python train.py --arch="dit" --model="image diffusion model" --dataset="photos with spoken descriptions (Open Images, Localized Narratives)" --train_examples=203450 --image_size=32 --horizontal_flip=true --conditioning="none" --objective="epsilon" --cond_dim=192 --norm="layernorm" --hidden_act="swiglu" --mlp_ratio=2 --head_dim=64 --fused_qkv=true --qk_norm=false --inner_norm=false --patch_size=[2, 2] --layers=10 --width=128 --positions="rope" --optimizer="soap" --beta2=0.99 --learning_rate=0.0046 --beta1=0.9 --shampoo_beta=0.95 --eps=1e-08 --precondition_frequency=32 --max_precond_dim=1536 --one_sided=false --adamw_lr_other_params=0.0025 --max_grad_norm=0.5 --max_steps=11100 --batch_size=128 --epochs=7.0 --lr_schedule="wsd" --decay_fraction=0.3 --final_lr_fraction=0 --warmup_steps=550 --weight_decay=0.04 --adamw_weight_decay_other_params=0.05
Rows from block 3, named by matrix and row number. Rows with one number belong to one attention dimension. Each number is 200 + 20 x the weight over its row's rms, rounded and kept within 0 to 999. All counts start at 0. After the name is the row's rms in percent of the matrix's.
# q: attention query, key and value (stacked) (model.blocks.3.attn.qkv.weight, 384x128, the q third), inputs 43-85
# k: attention query, key and value (stacked) (model.blocks.3.attn.qkv.weight, 384x128, the k third), inputs 43-85
q.111,079,200,195,212,180,210,201,219,193,181,187,213,221,170,192,202,207,210,190,195,203,212,210,170,151,205,180,210,216,219,199,198,183,219,184,194,203,172,221,213,219,225,172,245
q.112,088,200,210,206,205,217,201,181,174,225,209,180,198,214,231,202,214,179,194,206,209,205,175,209,221,205,188,186,208,223,198,230,212,197,195,202,130,205,196,192,209,212,218,212
q.113,077,191,224,195,205,230,171,178,179,207,228,173,164,189,218,193,204,202,197,246,207,192,199,193,188,209,191,176,212,207,239,228,219,190,181,193,160,229,214,190,179,205,196,198
q.114,085,227,182,231,169,187,199,165,183,203,179,178,234,200,202,194,212,246,220,180,192,171,232,201,201,198,233,234,202,244,249,212,208,174,199,181,187,186,220,182,216,214,174,192
q.115,079,197,180,240,190,216,216,199,206,200,225,221,172,215,215,210,170,188,190,206,204,217,214,179,174,214,213,221,211,223,213,186,194,181,210,182,248,194,215,169,178,177,170,220
q.116,085,212,176,190,168,207,217,195,166,217,185,217,197,168,213,249,225,204,189,221,219,208,202,167,198,174,198,188,186,176,212,218,212,178,221,202,180,189,193,206,190,247,188,216
q.117,069,197,197,189,187,230,195,199,186,216,202,230,210,216,181,196,172,212,222,154,175,189,227,186,194,203,249,194,198,203,179,159,203,229,150,207,198,181,179,195,179,239,203,202
q.118,078,200,157,220,220,200,195,209,171,184,237,186,210,249,216,205,176,181,197,206,198,160,187,203,223,183,221,167,214,203,202,175,224,246,218,164,224,206,198,193,175,212,186,196
q.119,078,216,164,193,212,189,239,193,204,209,202,168,225,203,185,242,195,240,210,243,196,212,196,235,200,206,211,210,211,218,156,229,208,198,221,190,215,204,201,185,218,202,207,186
q.120,084,218,165,185,213,211,224,188,177,193,208,218,177,162,166,241,242,174,200,148,187,194,196,215,196,181,186,191,202,187,211,189,177,215,187,216,177,194,192,224,192,203,182,214
q.121,090,192,190,162,208,169,173,223,171,202,214,200,185,193,197,190,209,216,204,246,201,245,209,193,188,210,209,201,207,235,162,223,197,201,194,158,194,219,215,181,221,201,195,238
q.122,083,212,232,189,227,206,211,191,214,209,200,227,213,188,211,178,196,212,238,178,226,188,187,215,215,195,216,217,202,222,214,203,186,198,217,217,176,181,194,186,191,213,204,194
q.123,101,210,242,185,181,178,192,220,221,194,183,234,215,221,200,200,203,199,221,196,234,201,215,179,179,216,210,235,187,165,205,163,203,217,200,194,238,218,195,232,174,192,211,191
q.124,085,193,196,211,196,212,202,196,200,188,175,257,186,234,191,195,199,217,234,205,209,179,195,143,189,226,175,215,232,197,220,234,174,195,212,190,192,222,227,183,158,206,193,206
k.111,087,199,232,165,178,216,220,218,198,211,195,205,180,228,184,210,198,168,229,175,203,198,152,181,188,165,202,204,185,194,161,214,223,189,198,188,196,178,224,231,196,183,204,199
k.112,112,203,214,212,194,220,202,164,191,211,185,206,198,209,215,181,194,198,218,194,210,181,206,175,229,187,194,215,193,204,162,208,203,185,196,215,161,186,200,216,201,207,203,197
k.113,092,199,168,218,201,176,212,179,173,231,213,213,192,219,191,193,182,165,216,216,189,225,252,197,221,198,221,179,226,221,163,234,213,179,241,179,182,194,221,202,183,191,173,230
k.114,088,174,217,175,181,162,187,188,188,217,207,203,197,181,201,199,194,166,214,211,185,181,186,202,197,203,175,202,189,192,203,211,208,177,207,198,186,186,206,225,179,190,198,203
k.115,069,190,202,188,200,181,165,203,231,225,236,213,213,193,237,178,204,218,159,202,218,166,188,155,210,184,175,224,176,193,167,200,203,243,206,181,180,206,193,237,204,187,198,185
k.116,100,214,187,189,204,198,207,203,180,162,182,220,201,206,197,191,205,226,213,201,194,186,208,186,171,211,196,215,186,160,197,177,166,191,230,203,216,203,170,184,177,182,209,191
k.117,071,195,214,230,232,207,169,239,209,216,166,182,221,185,228,214,182,204,196,182,201,184,194,203,204,189,185,192,227,231,186,191,215,193,153,204,217,217,207,219,224,216,193,186
k.118,077,179,197,209,201,190,226,234,202,192,199,182,269,191,223,186,211,220,191,239,172,222,204,201,202,167,199,230,225,181,186,197,211,156,217,202,211,200,208,183,204,214,149,148
k.119,079,186,185,208,210,204,200,227,187,182,208,210,180,215,189,228,197,167,155,203,198,190,191,225,198,186,206,204,153,185,205,215,193,183,236,182,201,216,201,192,209,204,218,187
k.120,081,195,209,222,206,203,173,179,193,193,199,171,218,242,187,218,183,195,207,193,223,168,193,168,213,246,203,171,226,248,218,196,197,210,148,234,209,177,211,194,202,196,195,231
k.121,086,211,213,183,175,250,213,237,195,199,187,212,210,220,187,200,218,206,206,179,185,188,173,230,228,213,199,177,214,195,216,206,220,189,218,189,206,215,223,202,195,190,221,196
k.122,078,190,177,185,175,166,211,185,230,190,210,220,199,211,224,183,207,238,179,199,205,192,197,188,189,191,205,224,176,192,213,196,239,236,197,226,192,227,196,229,212,218,202,228
k.123,102,189,231,228,190,199,204,199,217,216,162,221,211,191,181,158,220,167,201,172,220,178,218,166,239,187,210,193,198,192,176,203,175,191,215,198,211,192,214,213,182,201,198,196
k.124,082,191,199,175,187,173,218,201,199,214,178,214,232,182,210,163,198,193,216,211,204,206,212,212,219,193,218,189,205,166,163,246,186,204,181,215,222,221,196,205,186,196,188,195