Weights of a small image diffusion model.
Model: 3.2M parameters, 32-pixel images, arch dit, activation swiglu, patch size [2, 2], layers 10, width 128.
Data: trained on photos with spoken descriptions (Open Images, Localized Narratives), 203450 training examples, 7.0 epochs.
Rows from block 7 of a small image diffusion model, named by matrix and row number. Rows with one number belong to one neuron. Each number is 128 + 32 x the weight over its row's rms, rounded and kept within 0 to 255. All counts start at 0. Numbers have three digits each.
After each neuron's rows are labels from the 100 images, of 14976 (inputs lightly noised), where the neuron reaches its largest size: "top examples" is what is common among them. Only what is clearly more common there than usual is listed. The data: photos with spoken descriptions (Open Images, Localized Narratives).
# gate: MLP gate (model.blocks.7.mlp.gate.weight, 256x128), inputs 43-85
# fc1: MLP up (model.blocks.7.mlp.fc1.weight, 256x128), inputs 43-85
# fc2: MLP down (model.blocks.7.mlp.fc2.weight, 128x256, transposed), outputs 43-85

gate.84:117209115128146172086172143175124094093148123108132165184128153103083162139148110101125134153072097148095105105156076040117084114
fc1.84:152139091112100122123134104113117123142156107075143137142159185121088090143134129098139166141107036130144111138135145155153099167
fc2.84:134111119096157182129106178123161059127119163133163116120127140114147173153202156116093124072160161122087151133125189135160146158
top examples: text has "grass"

gate.91:121198141148189119159194042097071119136135144168115094184117176104118117134092086172072157118160105126125144114100133134114159102
fc1.91:093102074065124147114067125180095161127148163135162125169140111187121139095107164091115136126182151130102109112102158174090148114
fc2.91:130130144170126128184125101108082086131131136101115127121118098141189196154066127065144090091171156173130143127158104119126115127
top examples: text has "black"

gate.22:150118142130121125144114165142098144187140052123089065188050170135178136096073121146147074099080100120110143086117080173128153176
fc1.22:145160132189155165112157152138096126132091145097172117173136182134041160150173117121124168169097137090161064145126141177136121160
fc2.22:137144161117142109125153129133069095163151131129134109120100040107152117104105097152121145151101167114160089127117065113203087135
top examples: text has "flowers"

gate.147:138093157111093104145148165115148118122099156116095114079071136083084118118127099168088082119160117147179107146085158111114034135
fc1.147:129134090127122115171135139171143128122171056116139151156172137157164143090083187095129154145150145139123106127134099138120122111
fc2.147:141142063180142157087202168135097123162124144128149161153134153112179119104113152125169188149147144156134174137118127131108161137
top examples: text has "wall"; text has "holding"; text has "two"

gate.255:149134182180122108090105184135080109150159066151153111141145113116163090160073178073093081097093135069093143150139133185110121112
fc1.255:088096064117143133116128108069131179148089169107153141130059167131099111086130073080113166129113200169159061135075191112116136156
fc2.255:102120132069125113056135144121084137139144135132076081157105054098144083081140110201134141127095115161124118113140184135170097101
top examples: text has "color"

gate.171:124086120116102141119131071087090129072160149153078200131147158135182080194109076112078094130148100124137156103103110127107187096
fc1.171:169095128067118129120096108117167163137101172121181104100092155091152138087144059118150102180122114137149127221080193168113101091
fc2.171:126094150161119140114120141145204168109071118150114107118136131090104152075137115137110133173166142156149160248146137130127155116
top examples: text has "people"

gate.242:133150120115135145095097154129106152110143129155115156138139111178134179102075153089110141124080109125124125137120146225217173153
fc1.242:121131141155074125136084133054128101124090152132158187243084112144139132116110124064134114110114166134145074168156105130202127182
fc2.242:115108135137134158100082126124155145133144102162123088115128153118127127100198127170121092164144052113123161085123146145129109140
top examples: text has "sky"

gate.252:112122132119058094111100126157188111091072164139152106122066149167178148054129106130105117101169124123154115082146110090125142093
fc1.252:088067130067106169168135125071161141143126120186076131092136157136193118095159129134109132111184112143191106119171134160116129147
fc2.252:105162117124136081123114141105111066100093137211131106121114126060173113106108086139150128068068093099103063122126153151122167166
top examples: text has "flowers"

gate.49:147129126110105150159108121138116131115157130095119146164137160120135088097113156061182132148104163074131169049145119112147110099
fc1.49:086084118134082075107126136100074189126144146172132094094104142144109173217127145126106106128148110164116117144098117088038163071
fc2.49:134133151204129204168120087115132116114070145133178163125127070073114154150161116100136122131083154187141130159133108148113111129
top examples: text has "sky"

gate.32:141122131167119064125113115140131104132120135127113146175196133107161092137098142142159171103132128067178152130150077155172175148
fc1.32:171143115092103110110073076138115104091098153149083152110119095135167129129117162168145158096091089103124174129124097150161155129
fc2.32:149096101106049194154132206140095148120068106151132089113119135112208127172112126129106167122151145146165146190110105132119123135
top examples: text has "woman"

gate.52:086128153112164117142185143133135110161106116153129133133140131107064143137105123132043120156106169177111123164132104117148131146
fc1.52:099072178143148113150165117116134134115159181185140133124111154180111123130171142183015179113117083182138163129095095137160150158
fc2.52:144056126063109103143151176135127108115094139149094135107119081199166102157165130156112051120137154142070191107113185119125100127
top examples: text has "white"; text has "black"

gate.55:188138131090180151134138050127179096134118142104134182161093076127083119166116122030166130148134103191076153209174144122159156156
fc1.55:058135139148125141138079125155089129157126122141156111153118114129154058188103143194154125108125137130178080097116120161116145145
fc2.55:093151168150158151107108126108146148154166139129111144095122139081151201166216114225145078139173125151132135157129127176123142116
top examples: text has "flowers"

gate.203:167127131078125145139099112124170137109089102161075113136134129171181139119149137111139142194067125065172134094114026144186136138
fc1.203:126132090061172126158099103173127125155099148142136152162105133175116112166157160111146137113144131035105102088228078157147135113
fc2.203:143191105180148075067087178133194138141166153179128136106131113171181107171147143191199130124148147135133122124115131152115132149
top examples: text has "sky"; text has "buildings"

gate.120:130063161078135086140146123129124123145082154122115158109111120138190136085104146102080093097117129210116116148145138084124147129
fc1.120:072167171143094137156151070167151124079106104097063174162086116128128117149152096154174167173102101104126086121150091202110150104
fc2.120:180209112081089139170105067150136100157149127154182144114136126155149135155113139115118091172108136078149069141132082105068128132
top examples: text has "plants"; text has "flowers"

gate.46:132121123166096138152173136104100092123131133104148147118092117090114148162218140153106094122114102130146130089123097132088146054
fc1.46:125097152116099074196099112114115142125141123134107162102141115161132120106120102102096103128118165096102069132172150131170155155
fc2.46:114145119092144152098212128129135147118154120161121120167136171137138091135154128165120142117125134148127081105143140120119112137
top examples: text has "wall"; text has "two"; text has "wearing"; text has "woman"

gate.17:136122136117195104200140166110100157155137142134083101093095116165194091100137151149111088067183124198126143101186132109130166188
fc1.17:087149151185068110111089159150124142072131115133129072129097156149125111102152127220103111146193120116146121070161129184133126172
fc2.17:116133192168119112117112094105194125132132081173056150090151139096118164075115144211071096117073123114075115120137169126085152099
top examples: text has "flowers"

gate.9:145113122114098174168113099128146111145170173078060173087140158075158140154131142091123087146084127145113182072209143143082104137
fc1.9:164066128079125131098093143128103091162142192092098124110134187051153162119137107087139118099095095175099144090191121117149111091
fc2.9:102105137132063117162080089144147117134109122075166151117146106186104078045127128116158158160152145125052066057152108121139102138
top examples: text has "plants"

gate.57:182176094152148135144140097137127135122115101072134151097118135117159143114053135132132095123077101110076165146128097129127138128
fc1.57:087174148109135129144168130148154089088138106122190059100075097151135129160116138096117119150116094152079128123087017108132152109
fc2.57:099168145169120173146143149156121121144110128145152168128140179132086079152107143143153107145107140107086068141126064108112155098
top examples: text has "wall"; text has "two"

gate.163:152122130112128138175184132136123120064134083115112167172190112125137132114145130147185024147093087176094103069121139148092130114
fc1.163:141081132174136150113117118122110069066131107211139082153111158154174163171128106124150178172154138121098136097092075110097133143
fc2.163:140114134183105098136097122099114111123076122128146196147121166048145116092122110153116209108112076132129025113104111160135147137
top examples: text has "wall"; text has "holding"; text has "wearing"; text has "two"