{
  "norm": "layernorm",
  "width": 128,
  "one_sided": false
}
Rows from block 7, named by matrix and row number. Each number is 500 + 40 x the weight over its row's rms, rounded and kept within 0 to 999. All counts start at 0. Numbers have three digits each. After the name is the row's rms in percent of the matrix's.
# ada: adaLN modulation (shift, scale and gate of each sublayer stacked) (model.blocks.7.ada.weight, 768x192), inputs 0-191
ada.514 116:485512452517519525461473493520510444508491489449473487475600530463524532507527481523516582507495553516480536539509495542487522635533395592509477525553475549451561506487546556465520537418503545470447473473543461511536512510459533534453521593429507481554452434560539506478507520501457492507490520531503508518508449511566415440453460542518508524552504550465489475505497545533472473504521464502539506531477531463533523476469560543521494551454545525544523519494497449510458515519495483589557470491429509576534447552516500463581518474533580498477563488592459407500450518485514477491
ada.515 121:515520485434541473451458550521445482487565458481536559468446475536537458558512519475507531526513454522517553495464550522482494598495488544501492546494530539509567572560489472480533510478534516524482550514525530492451462613549463424498483510486515515481524471566491526531540529480550487575509488488476563469498553508528519413551554501450517467444488473466501544499503534451528504443520528465526442547484472521547594501486403458461492458543510427567508489480527508457463519452522507419476566572451569532541496475547477543409541536583481486448458507509548537467495528584482475481
ada.516 097:430542463508507579497486481465558524491540498579482529471472562469578591460491512474521503474462508538543477501527504478464475639462485496547517487522449503499537501553511399524492508450559430462464432524484460481557444480495465430516513472530499398503461559568566491526444573496495457459477541489523518522473492484455571465490504435457453551511479486555503537601444423527461512503542438522503484522593537528535551467478478453477525470524503467452476521546561451515470571570490510511486494489531514521508438518479510502504495496480564515492521481569520495499485550509506520577
ada.517 116:480548526526472521535436455511496484522507546560527447494465561526568473423478530451497503461477548514517452446501497516492566596496560547509527548504558530470535497546501436496499501469504503540483583543523481494463493504494493496456523539476489519496501525477434508504439517454456459519540451583516525583459488499533487516471454488507597508497455575460519563470524421581563562484533518431513507488533454450477592473495457478508473433515514521503510458574459513621553493477516442576464505502460512468509499442484527457523493454436498458520484559512439478412483451500514437560
ada.518 107:498497552460510470505491465460527527515514488506399445570477555530548500511587436483529490425490456505470521520501525476450503539546523497518628542564535490460543484494430445585506507501471496475484500664507543500505527527538477502505538499497524500466476493486482427518474547505536569565485454500545495483504520510482511538478409539438485411507507526492519507506491513456499503503464475432479544477573507525540522519488539517514564490536518586549471495491484493506506524525462484466529510576523569480436421567546522525444509510565564509581465497498437484483504597524548510481
ada.519 110:509494544476513509602444579547513446464504474526484508440502490491568450530508521415529489536518472511598546455482476497495535436546541466531558521556542427443536476527520470517537451525543481546529463433504513465536475449517453493510546522500426488457509472518487522559514467527525472554569502482463474567605460419469540490488530445486471564486464543462508488532507526564573507537515499522478522506483516480445554530512464466476466544472456521504459569520552580500473463542450481508585487507477459554499466572542519590546542442545489519567487482425497462456538498462496483458
ada.520 119:607558534592479488545419504444531519488482509447494478460479518497535497468505499489588486538536534463459512559469407453467515650513454466476483552524575529490504541471542461550480506432505585466449595500505477501481474550532518498468468488527478529510491520559465473469551534477503558520530535587517563471484488525462499454500537509549512531477448451538450541486506427493503530463518509526503507436527507440563570496429565517551505520467545494491428518508603441448507507471541435494539509518551523510538499511536537516525454512484485527484503495566534499443525540532518504506
ada.521 086:481425427506549505468498488468511582536492488451543516415535491509542488575535579512542566510483540458551528512526536596469526522593443506451496504489443505503497523496510478483525508496479529566480498463450534482473423484526476497552505509476505513523534512558478520526464475478537507577500512500427578591536576548510510572532550514475571504615476442495440546543469503427548482471533507448533554475428506442517554461498489461542550521503529488450510466507471474475534518518497536539451487519525523483497450522512506548464482527532532611511491542512461452447460472543517459408
ada.522 114:464454464513477523542458498471492488478483480536474526534517517453431473490424465558482499532502482480447469483520524537445531670494473499467396532536564533448492463482546510486537506506522435522471452566554532532502498523491473536516508486530484507499509523562507535488583402493433457572522457400401465528504443435471578482518500537507583496498482492461508539529452571554489512480554505553507516544465463507497520512525486501511542560492491509590544473524553499522466528511537515522490528475490523525518538529499533539504528441544501482501527476462470486526447593460495378533
ada.523 106:533455542514499482453481528455458488454504521478577500506489491524488518520484541472495584606506497515518557478423493471447480577483459484485523472553485503519528547514507480514487483568450450468477507546471531457510480529564526517491540486491525555405493462491459530470528467565488484478437442552534494519432440525501490523480526513452591507467451561585464458495570471561449395511452484497503495511527451498489537556553469485523499514553511562574460513573560480551496531442516480425505536568497594514561462527484546502441498459487571393505496510464501493507496526523566444493
ada.524 096:446482460519474447507515520518529488504490544569528527516507520457536527460460513515549465546465537483524493523491518478465538524508497477458571492421513481494467582547490484572527447504453479434540448435492563542505471510418494623447561476440451499496477453494550487530417462457442562552489560528492569531530492562516489421509516500535515562466514534551502452459489498517483602502499499501517503480455610458416543479439534509531443464509560498500482495552531593471501566493479448548554446471469514489507504489550543595481527543441524508469445517482496456526507484483493515460
ada.525 110:545505497502431502518419496547463491501485477522502509557462448530519568474509519476524528541518536522453512518535539569515513565383488474478503494517506448523462463541562592425492476495558525564580506492524489501481567513530519474462491519537486608500561493539508515491579516513524499435546499562573481443508507508491467488515541518509465426507471465492482559491474477485504548586444531551485504420486478495462528556468520526473551484491502509514456486539498513532394541477494535563572485548579490488502540542560484556461503494437560558566550490450489617503509478525538476455
ada.526 115:506448453418603463508524511475487521508505513512579549473526512528477595528502453507565532484486553524479477543463485484492512561489527466445482514477512574528494544504541559508498462568549504494542451416393473500471531571481459494521411437500488512481533491530437519519564506457505485503547524530549510486528516443538486536506600480521520427480480491567552556497547534570557599593509505482545534464532486471438494511564507522505503485516538491460526529442560574585501466493539532550490509483470491492527467520538460593449487445460510444479498487484458519436486529497534519495
ada.527 103:610529436465506502550512509511563547548511591501466481497515535507580566469448453471514494490462467474519485469517528547496536642453430549506496465559509488530505500448504432549514513482484487515595482543486529502548605490512502563557552476514504487498506436520561517448461527496527401522529450524446484462497519518506493472476491484543515519498492476471516577557472390444472471524485538542547530536423473552563558542481553505501468509450414462514503526518502516548459470531445498530506460561568536510477466518506497509532462540526510497536526502505435535468470509443509536559
ada.528 092:597459507498471500469550493462576538588494521470477482498542462553492545628497580474507535458475453439438474511533527488563475565446551458476460459475534540467486403467528509492459511488534521528539484485475544546508558551515545542473446491558453547473535428505478508453537564408516491475544488504567513529515497486527557508548499489559478554504560484527499521519504527497443532582479508512441489483506520509471510497631541531542525429493491425528466481561539473525506539461437553518547530463553506495467469507538528520567514489464426516549545496528487504474506543455468491518
ada.529 119:546413458535558515484454508536469503472549505531495551477491505478545482503558465528445475463543443483556474479532548421478495512598514490512504497427558551499482506504507460522502529463556477460548528467540451471550576555568469540502523531559462508555455461525540512550530533433531535447540427509467509546572470518492585477536505530541526488517479496487440458559550538504532465438514505475575445526509527478509501565504452473535573553463551585537421421483538473522491469485472492508512406543546481441463472547481501444438529557525520518518519566538501534480486514472483570457