config.yaml
arch: "dit"
model: "image diffusion model"
dataset: "photos with spoken descriptions (Open Images, Localized Narratives)"
train_examples: 203450
image_size: 32
horizontal_flip: true
conditioning: "none"
objective: "epsilon"
cond_dim: 192
norm: "layernorm"
hidden_act: "swiglu"
mlp_ratio: 2
head_dim: 64
fused_qkv: true
qk_norm: false
inner_norm: false
patch_size: [2, 2]
layers: 10
width: 128
positions: "rope"
optimizer: "soap"
beta2: 0.99
learning_rate: 0.0046
beta1: 0.9
shampoo_beta: 0.95
eps: 1e-08
precondition_frequency: 32
max_precond_dim: 1536
one_sided: false
adamw_lr_other_params: 0.0025
max_grad_norm: 0.5
max_steps: 11100
batch_size: 128
epochs: 7.0
lr_schedule: "wsd"
decay_fraction: 0.3
final_lr_fraction: 0
warmup_steps: 550
weight_decay: 0.04
adamw_weight_decay_other_params: 0.05
Rows from block 6 of a small image diffusion model, named by matrix and row number. Rows with one number belong to one neuron. Each number is 128 + 24 x the weight over its row's rms, rounded and kept within 0 to 255. All counts start at 0. Numbers have three digits each.
Before each neuron's rows are labels from the 100 images, of 14976 (inputs lightly noised), where the neuron reaches its largest size: "responds to" is what is common among them. Only what is clearly more common there than usual is listed. The data: photos with spoken descriptions (Open Images, Localized Narratives).
# gate: MLP gate (model.blocks.6.mlp.gate.weight, 256x128), inputs 0-127
# fc1: MLP up (model.blocks.6.mlp.fc1.weight, 256x128), inputs 0-127
# fc2: MLP down (model.blocks.6.mlp.fc2.weight, 128x256, transposed), outputs 0-127

responds to: text has "red"
gate.97:121141156142138113156138119140093117121112102129120130133137129124142138091155126109138138133110107161135130135119146141188138127109132134118114101126137093139148113104097133131148139100144141175136152131089126160178160168170118088152157110108085107103157104129154136119139109149158131115122075143155167064148100174128135125147123150100133133120070135122091112082113181113182151106104
fc1.97:168106151131136117148126114151151141156139152151138151118142112167129121157121098158127119115107133135137158128114154142134071131134117108091131125116111108154115128128102183177106137113099121141182092102095135106125126137154177149121129128128147111093108169103141121152119105116109113110120160149172145146095136111105098114145117132154155157144155164133099149117166066048150104124143
fc2.97:084119154135127115106182117148123098101102117097172128113130135112150117162134109114090126147146123121146107122105126112090104133159129108117062137107131115143114103163086141119080109120144106123117076114175141120133105094148113112114120117106168105107110134122132150123126114128103112123144118134157125150142119096129122144136117118169120149134082164161143156112140073075097182126185

responds to: text has "standing"; text has "wall"; text has "holding"; text has "wearing"
gate.122:171099068156128114119121143133120091120150115114119173142101115135127086148121175138122128144143149095146153151142122180083154078154120146139111134137174126137122153139140101135119180138132104116143081123131084157134111167141131088160163143107141089116139148075163129101105095142118101128107140147142131114124140107120154120171127148141123129149158135132147145111093169125179114148137
fc1.122:109153164153124133152125156126178140097146117126124138111116109086124098116112134148122106101134124098126095144181141121099107126188115126140123131144083163116147123144160123123117131072142061132132105174124114164138141121151093131119123118134112151115133144155118138162109147110131141142097136117078105096148128174102178160123174121149136139166164139101169150113093115139134090107136
fc2.122:129121118189106138136125086125089147125134127120105124122146120104139159127078105104130104121109125131115141137120161123105150107133128113118155106105126157110084114121150090114121098133125132113124177151180120189134140120111141176104112111179124136145146142126166127109115106106105114149125141151112082144104118123085150174132114131102132095202118155158086133085131099104158094143122

responds to: text has "red"
gate.151:117156131116110152111131097113162131168094131122144126134130147164119126135157153143138130111112109118125138116096177154117125133170127119182112139152084119101173131128129124164112117127119088160130138132063154105180102117143182160132158146116101166120141133146136134109128150211114103119154165135173141121139092136113119136116124141124152107130160093118120084130154114095140114116168
fc1.151:148128144176117110136105107134159085116156073132126112169117066112144122148090096151109139118152151165119136151138119111105132116110138130176165115163127108145114130055125108157142122166132135155128099114112160162079162105132100179123140105109109097101138131149158134133119148096140127160136135127156108097133123109102083109128138132132107130124155149154145138103133072144145154149118
fc2.151:125124134137142123127196131119107148139124135133153146127152115175137102112160106173077112125155154134150141121099139148140126135121087158122101126133151140101101167137110109179130131152129149135113097089089132146183075124133160160109146151171148134131119141151115143147122133139173106102120108131132130178058142109103126162108141130165101107128133155121111087140129094164152133155123

responds to: text has "sky"
gate.128:104112118125097131192157134120121110122141143120138151100140080120131137131129107083100131136142115170119109105133110185120138124127159138085137150106110148123142126137173138134133108102150111114144112107092112123109127117163099109091126155069107118120137160131167115100118124137098176149106139140123096130128124139097136143101142153083132095130122121094159140125078109164116095207088
fc1.128:143197148135091104135076156121135088144149135124129125129126178131134109141118184130140126162157114124135154129116155104120131098179146174159106138131105133110127153141103111100097148122121146119136117139146118146169132140072127103106138150101094132152131144072121083174109141099170133127102111139111143094161125147111137140142165160131095124128118118097165153114161137142093117091129
fc2.128:138184073162132112101143131160135116121138117119168114103144145132185145106131146135117121128147135101123132180118118118112117189148107143158135131113098168134131130131150144125102161108135104117141130123139125141157134122134122111092145131159132125132137115126147134136149110238151083114156122151134146111105140143127117088105114159133099113092049112116140134133136147121128154117170

responds to: text has "standing"; text has "wall"; text has "holding"; text has "man"
gate.27:124155100132154145091141163130138138119128083080144109092118139117069128110104158094126137112116125061112116124092100104133137157139132187117136116077130114093116146111123131112123116141136150105132098106122119127123089160122125129116105156112125105126118143107123131111175149122162112126084134153119099115076127143183110193132124119127140148110142097135196141119109152164124149116117
fc1.27:157119161145147162107133126137131107101120107138098141184154154151145159150146151137129106095129113188157130173108130117129066146106107127111121126151108103118134114163134105142143092100123131165108131129143140131114170154118155157136122094115111116152106145153130094137105128114123118155161108117150162111163097061129132125097112159136139157139129170086103089128153089091170147117115
fc2.27:139106161128089099168119114121173108176126136138127107151129139145113144127157176149091109127077153137138096145106138172129113100110169134111091124151101121133149163154155126117197101132131112122113100162115118141119072140156094088114118129119145131142104119117157174141097129128136089150106100151110160094139147111114129075121147096118134159109135146121133090155119126147115106098142

responds to: text has "wall"
gate.1:131106139138175135124163112123113109156114122109115176124109120125111167123112101072106131126144124102135098116154136183118136085144128124122073094141129109116140132081095153121125126109138122071105171101112114124111143193120097090134145127101172159134167154137155146136114128107163168083158118117106168146126143140153132146146176150102140157132157122122128136117139142159144105115111
fc1.1:186128121174124093146128173122094155101138103176153114120120161176162118094113136118143130124125129202125136152140138171158102154086136133139132133151074136111104149168151154125130135127143111132121122114112133122126095165151130125102109126148111112136137128155106119143103143124118076131157152178071096132137132144111134114106091067145129131115123128139146144152128082155117131152140
fc2.1:097126189109144104108124141140224120198140143150121158169110131120163138136115121130096105146107118156123149093109119128147129148101104120168093093165133116122153133114124111151182109117122129139121126112085133134122115120080142119133152116122141118122097120132113146132103103100089134139116135107157141147121154131177139118147113166116135158151112098121106107131158197126122124145104

responds to: text has "wall"; text has "wearing"; text has "holding"; text has "two"
gate.177:138139144156110135117150133173118133139109132077118097097159106119091142121119152124164120133146119123134098102109116211118153125138115092136132117110169137103125156105129120129131137142154120135125130140142126104118060154088145103097152116140185096103144123106156125140102108128154099086159113089134096155078165130145132151136132127137128126083139111149104155134152128176074141121147
fc1.177:138148109184124153096148176153103158137121097101155112116153119164106117150113203135144143112096138124148088141130160173106126124118089170118097124122143133164108158154126151123115138132151110159114088111167132130085083133101147128112150150116170122125159131116124155117076102139131116117144119131106115089131136108145123155130146129117146133065108112120085131146164137172118139114129
fc2.177:132113131123161130101080145152094113131120098146132153152088112148106114113120118127210144150165134122136118091114130121142131144118111139126133096174127090135135103113155129138144153129125097092121137145064123080131150097117176107126128132141155128127145118136112126127118112147115085174120150158188080148177118118132126148132094160193120097143151114121168128122147099132117137139120

responds to: text has "holding"; text has "wall"; text has "man"
gate.167:188117111134106101093130127101126115154146128105101094125127112171103116147100094119131123140171084131154123103134121140103111134111111124120109099095162083078145129124147108086154198174138114113179084108110105141140081153158171100105132149132119127132123137100135153114102153127170140120154117118109130148077125111124117104085147108124163141102148111137128163118113126122115144123139
fc1.167:126130117093134113151150137129117113071160095185108111155103177147116096109148113101132139166148133120115124178141106127130117162084154090128123168107155145147093119132165104150148105129103119115130137166158122124128149097118115131108144114109111139129117130104117134109143150131139112112116176099164146129138132118114067106151125080123119087125150146128167136148148120059136130155185
fc2.167:149099116090117125100183125144118099109129134164095131129121084168111157114121191136094156114128120086113134137150110155122131140142155138111088142094103144115125132115088108118111142101127149104172129113161126109139096161085121149127127132066160122152133129095122151105130186138081138145132104153130174093121119147088128101119114151114129096132157084122085122119131131152149143103118

responds to: text has "color"
gate.205:130133175075098164127128109135143126126190102122079110135128102143116116141143097139167091150121150137121137153104164149177117156078170143141105120123141168127114128128161151114123117145116125122142102111145171162144086119153115120125125107177144113114150136143089090159097094139117132134129108135144154101159119137173158146122104133094120154132098113136127098184110142150144138079132
fc1.205:126109122126151143137120099130133114110177130149146126121116095130180127144119161139163135117115104153162117101138122116146189135111111121103131131148109167107139099106112162096114116123134136145118105151172151121139140157163119090166094157134149186133161177146142134161103132094117131132105123133148105098149152127136117128117137208143107167078154138131119108165109092158113138169109
fc2.205:126086167155140104110117117148153100157096167119110119130122097152102097127142131132183133129124128105119106153155120146141142104099160142122163109104125086078104109145100137134132144137168119134091107106069138122086134148149138137146167121133147150151142178138140119075129142127116127115124111142160115080103103127092184116130112168105105098113133108091118168109116120144184121120129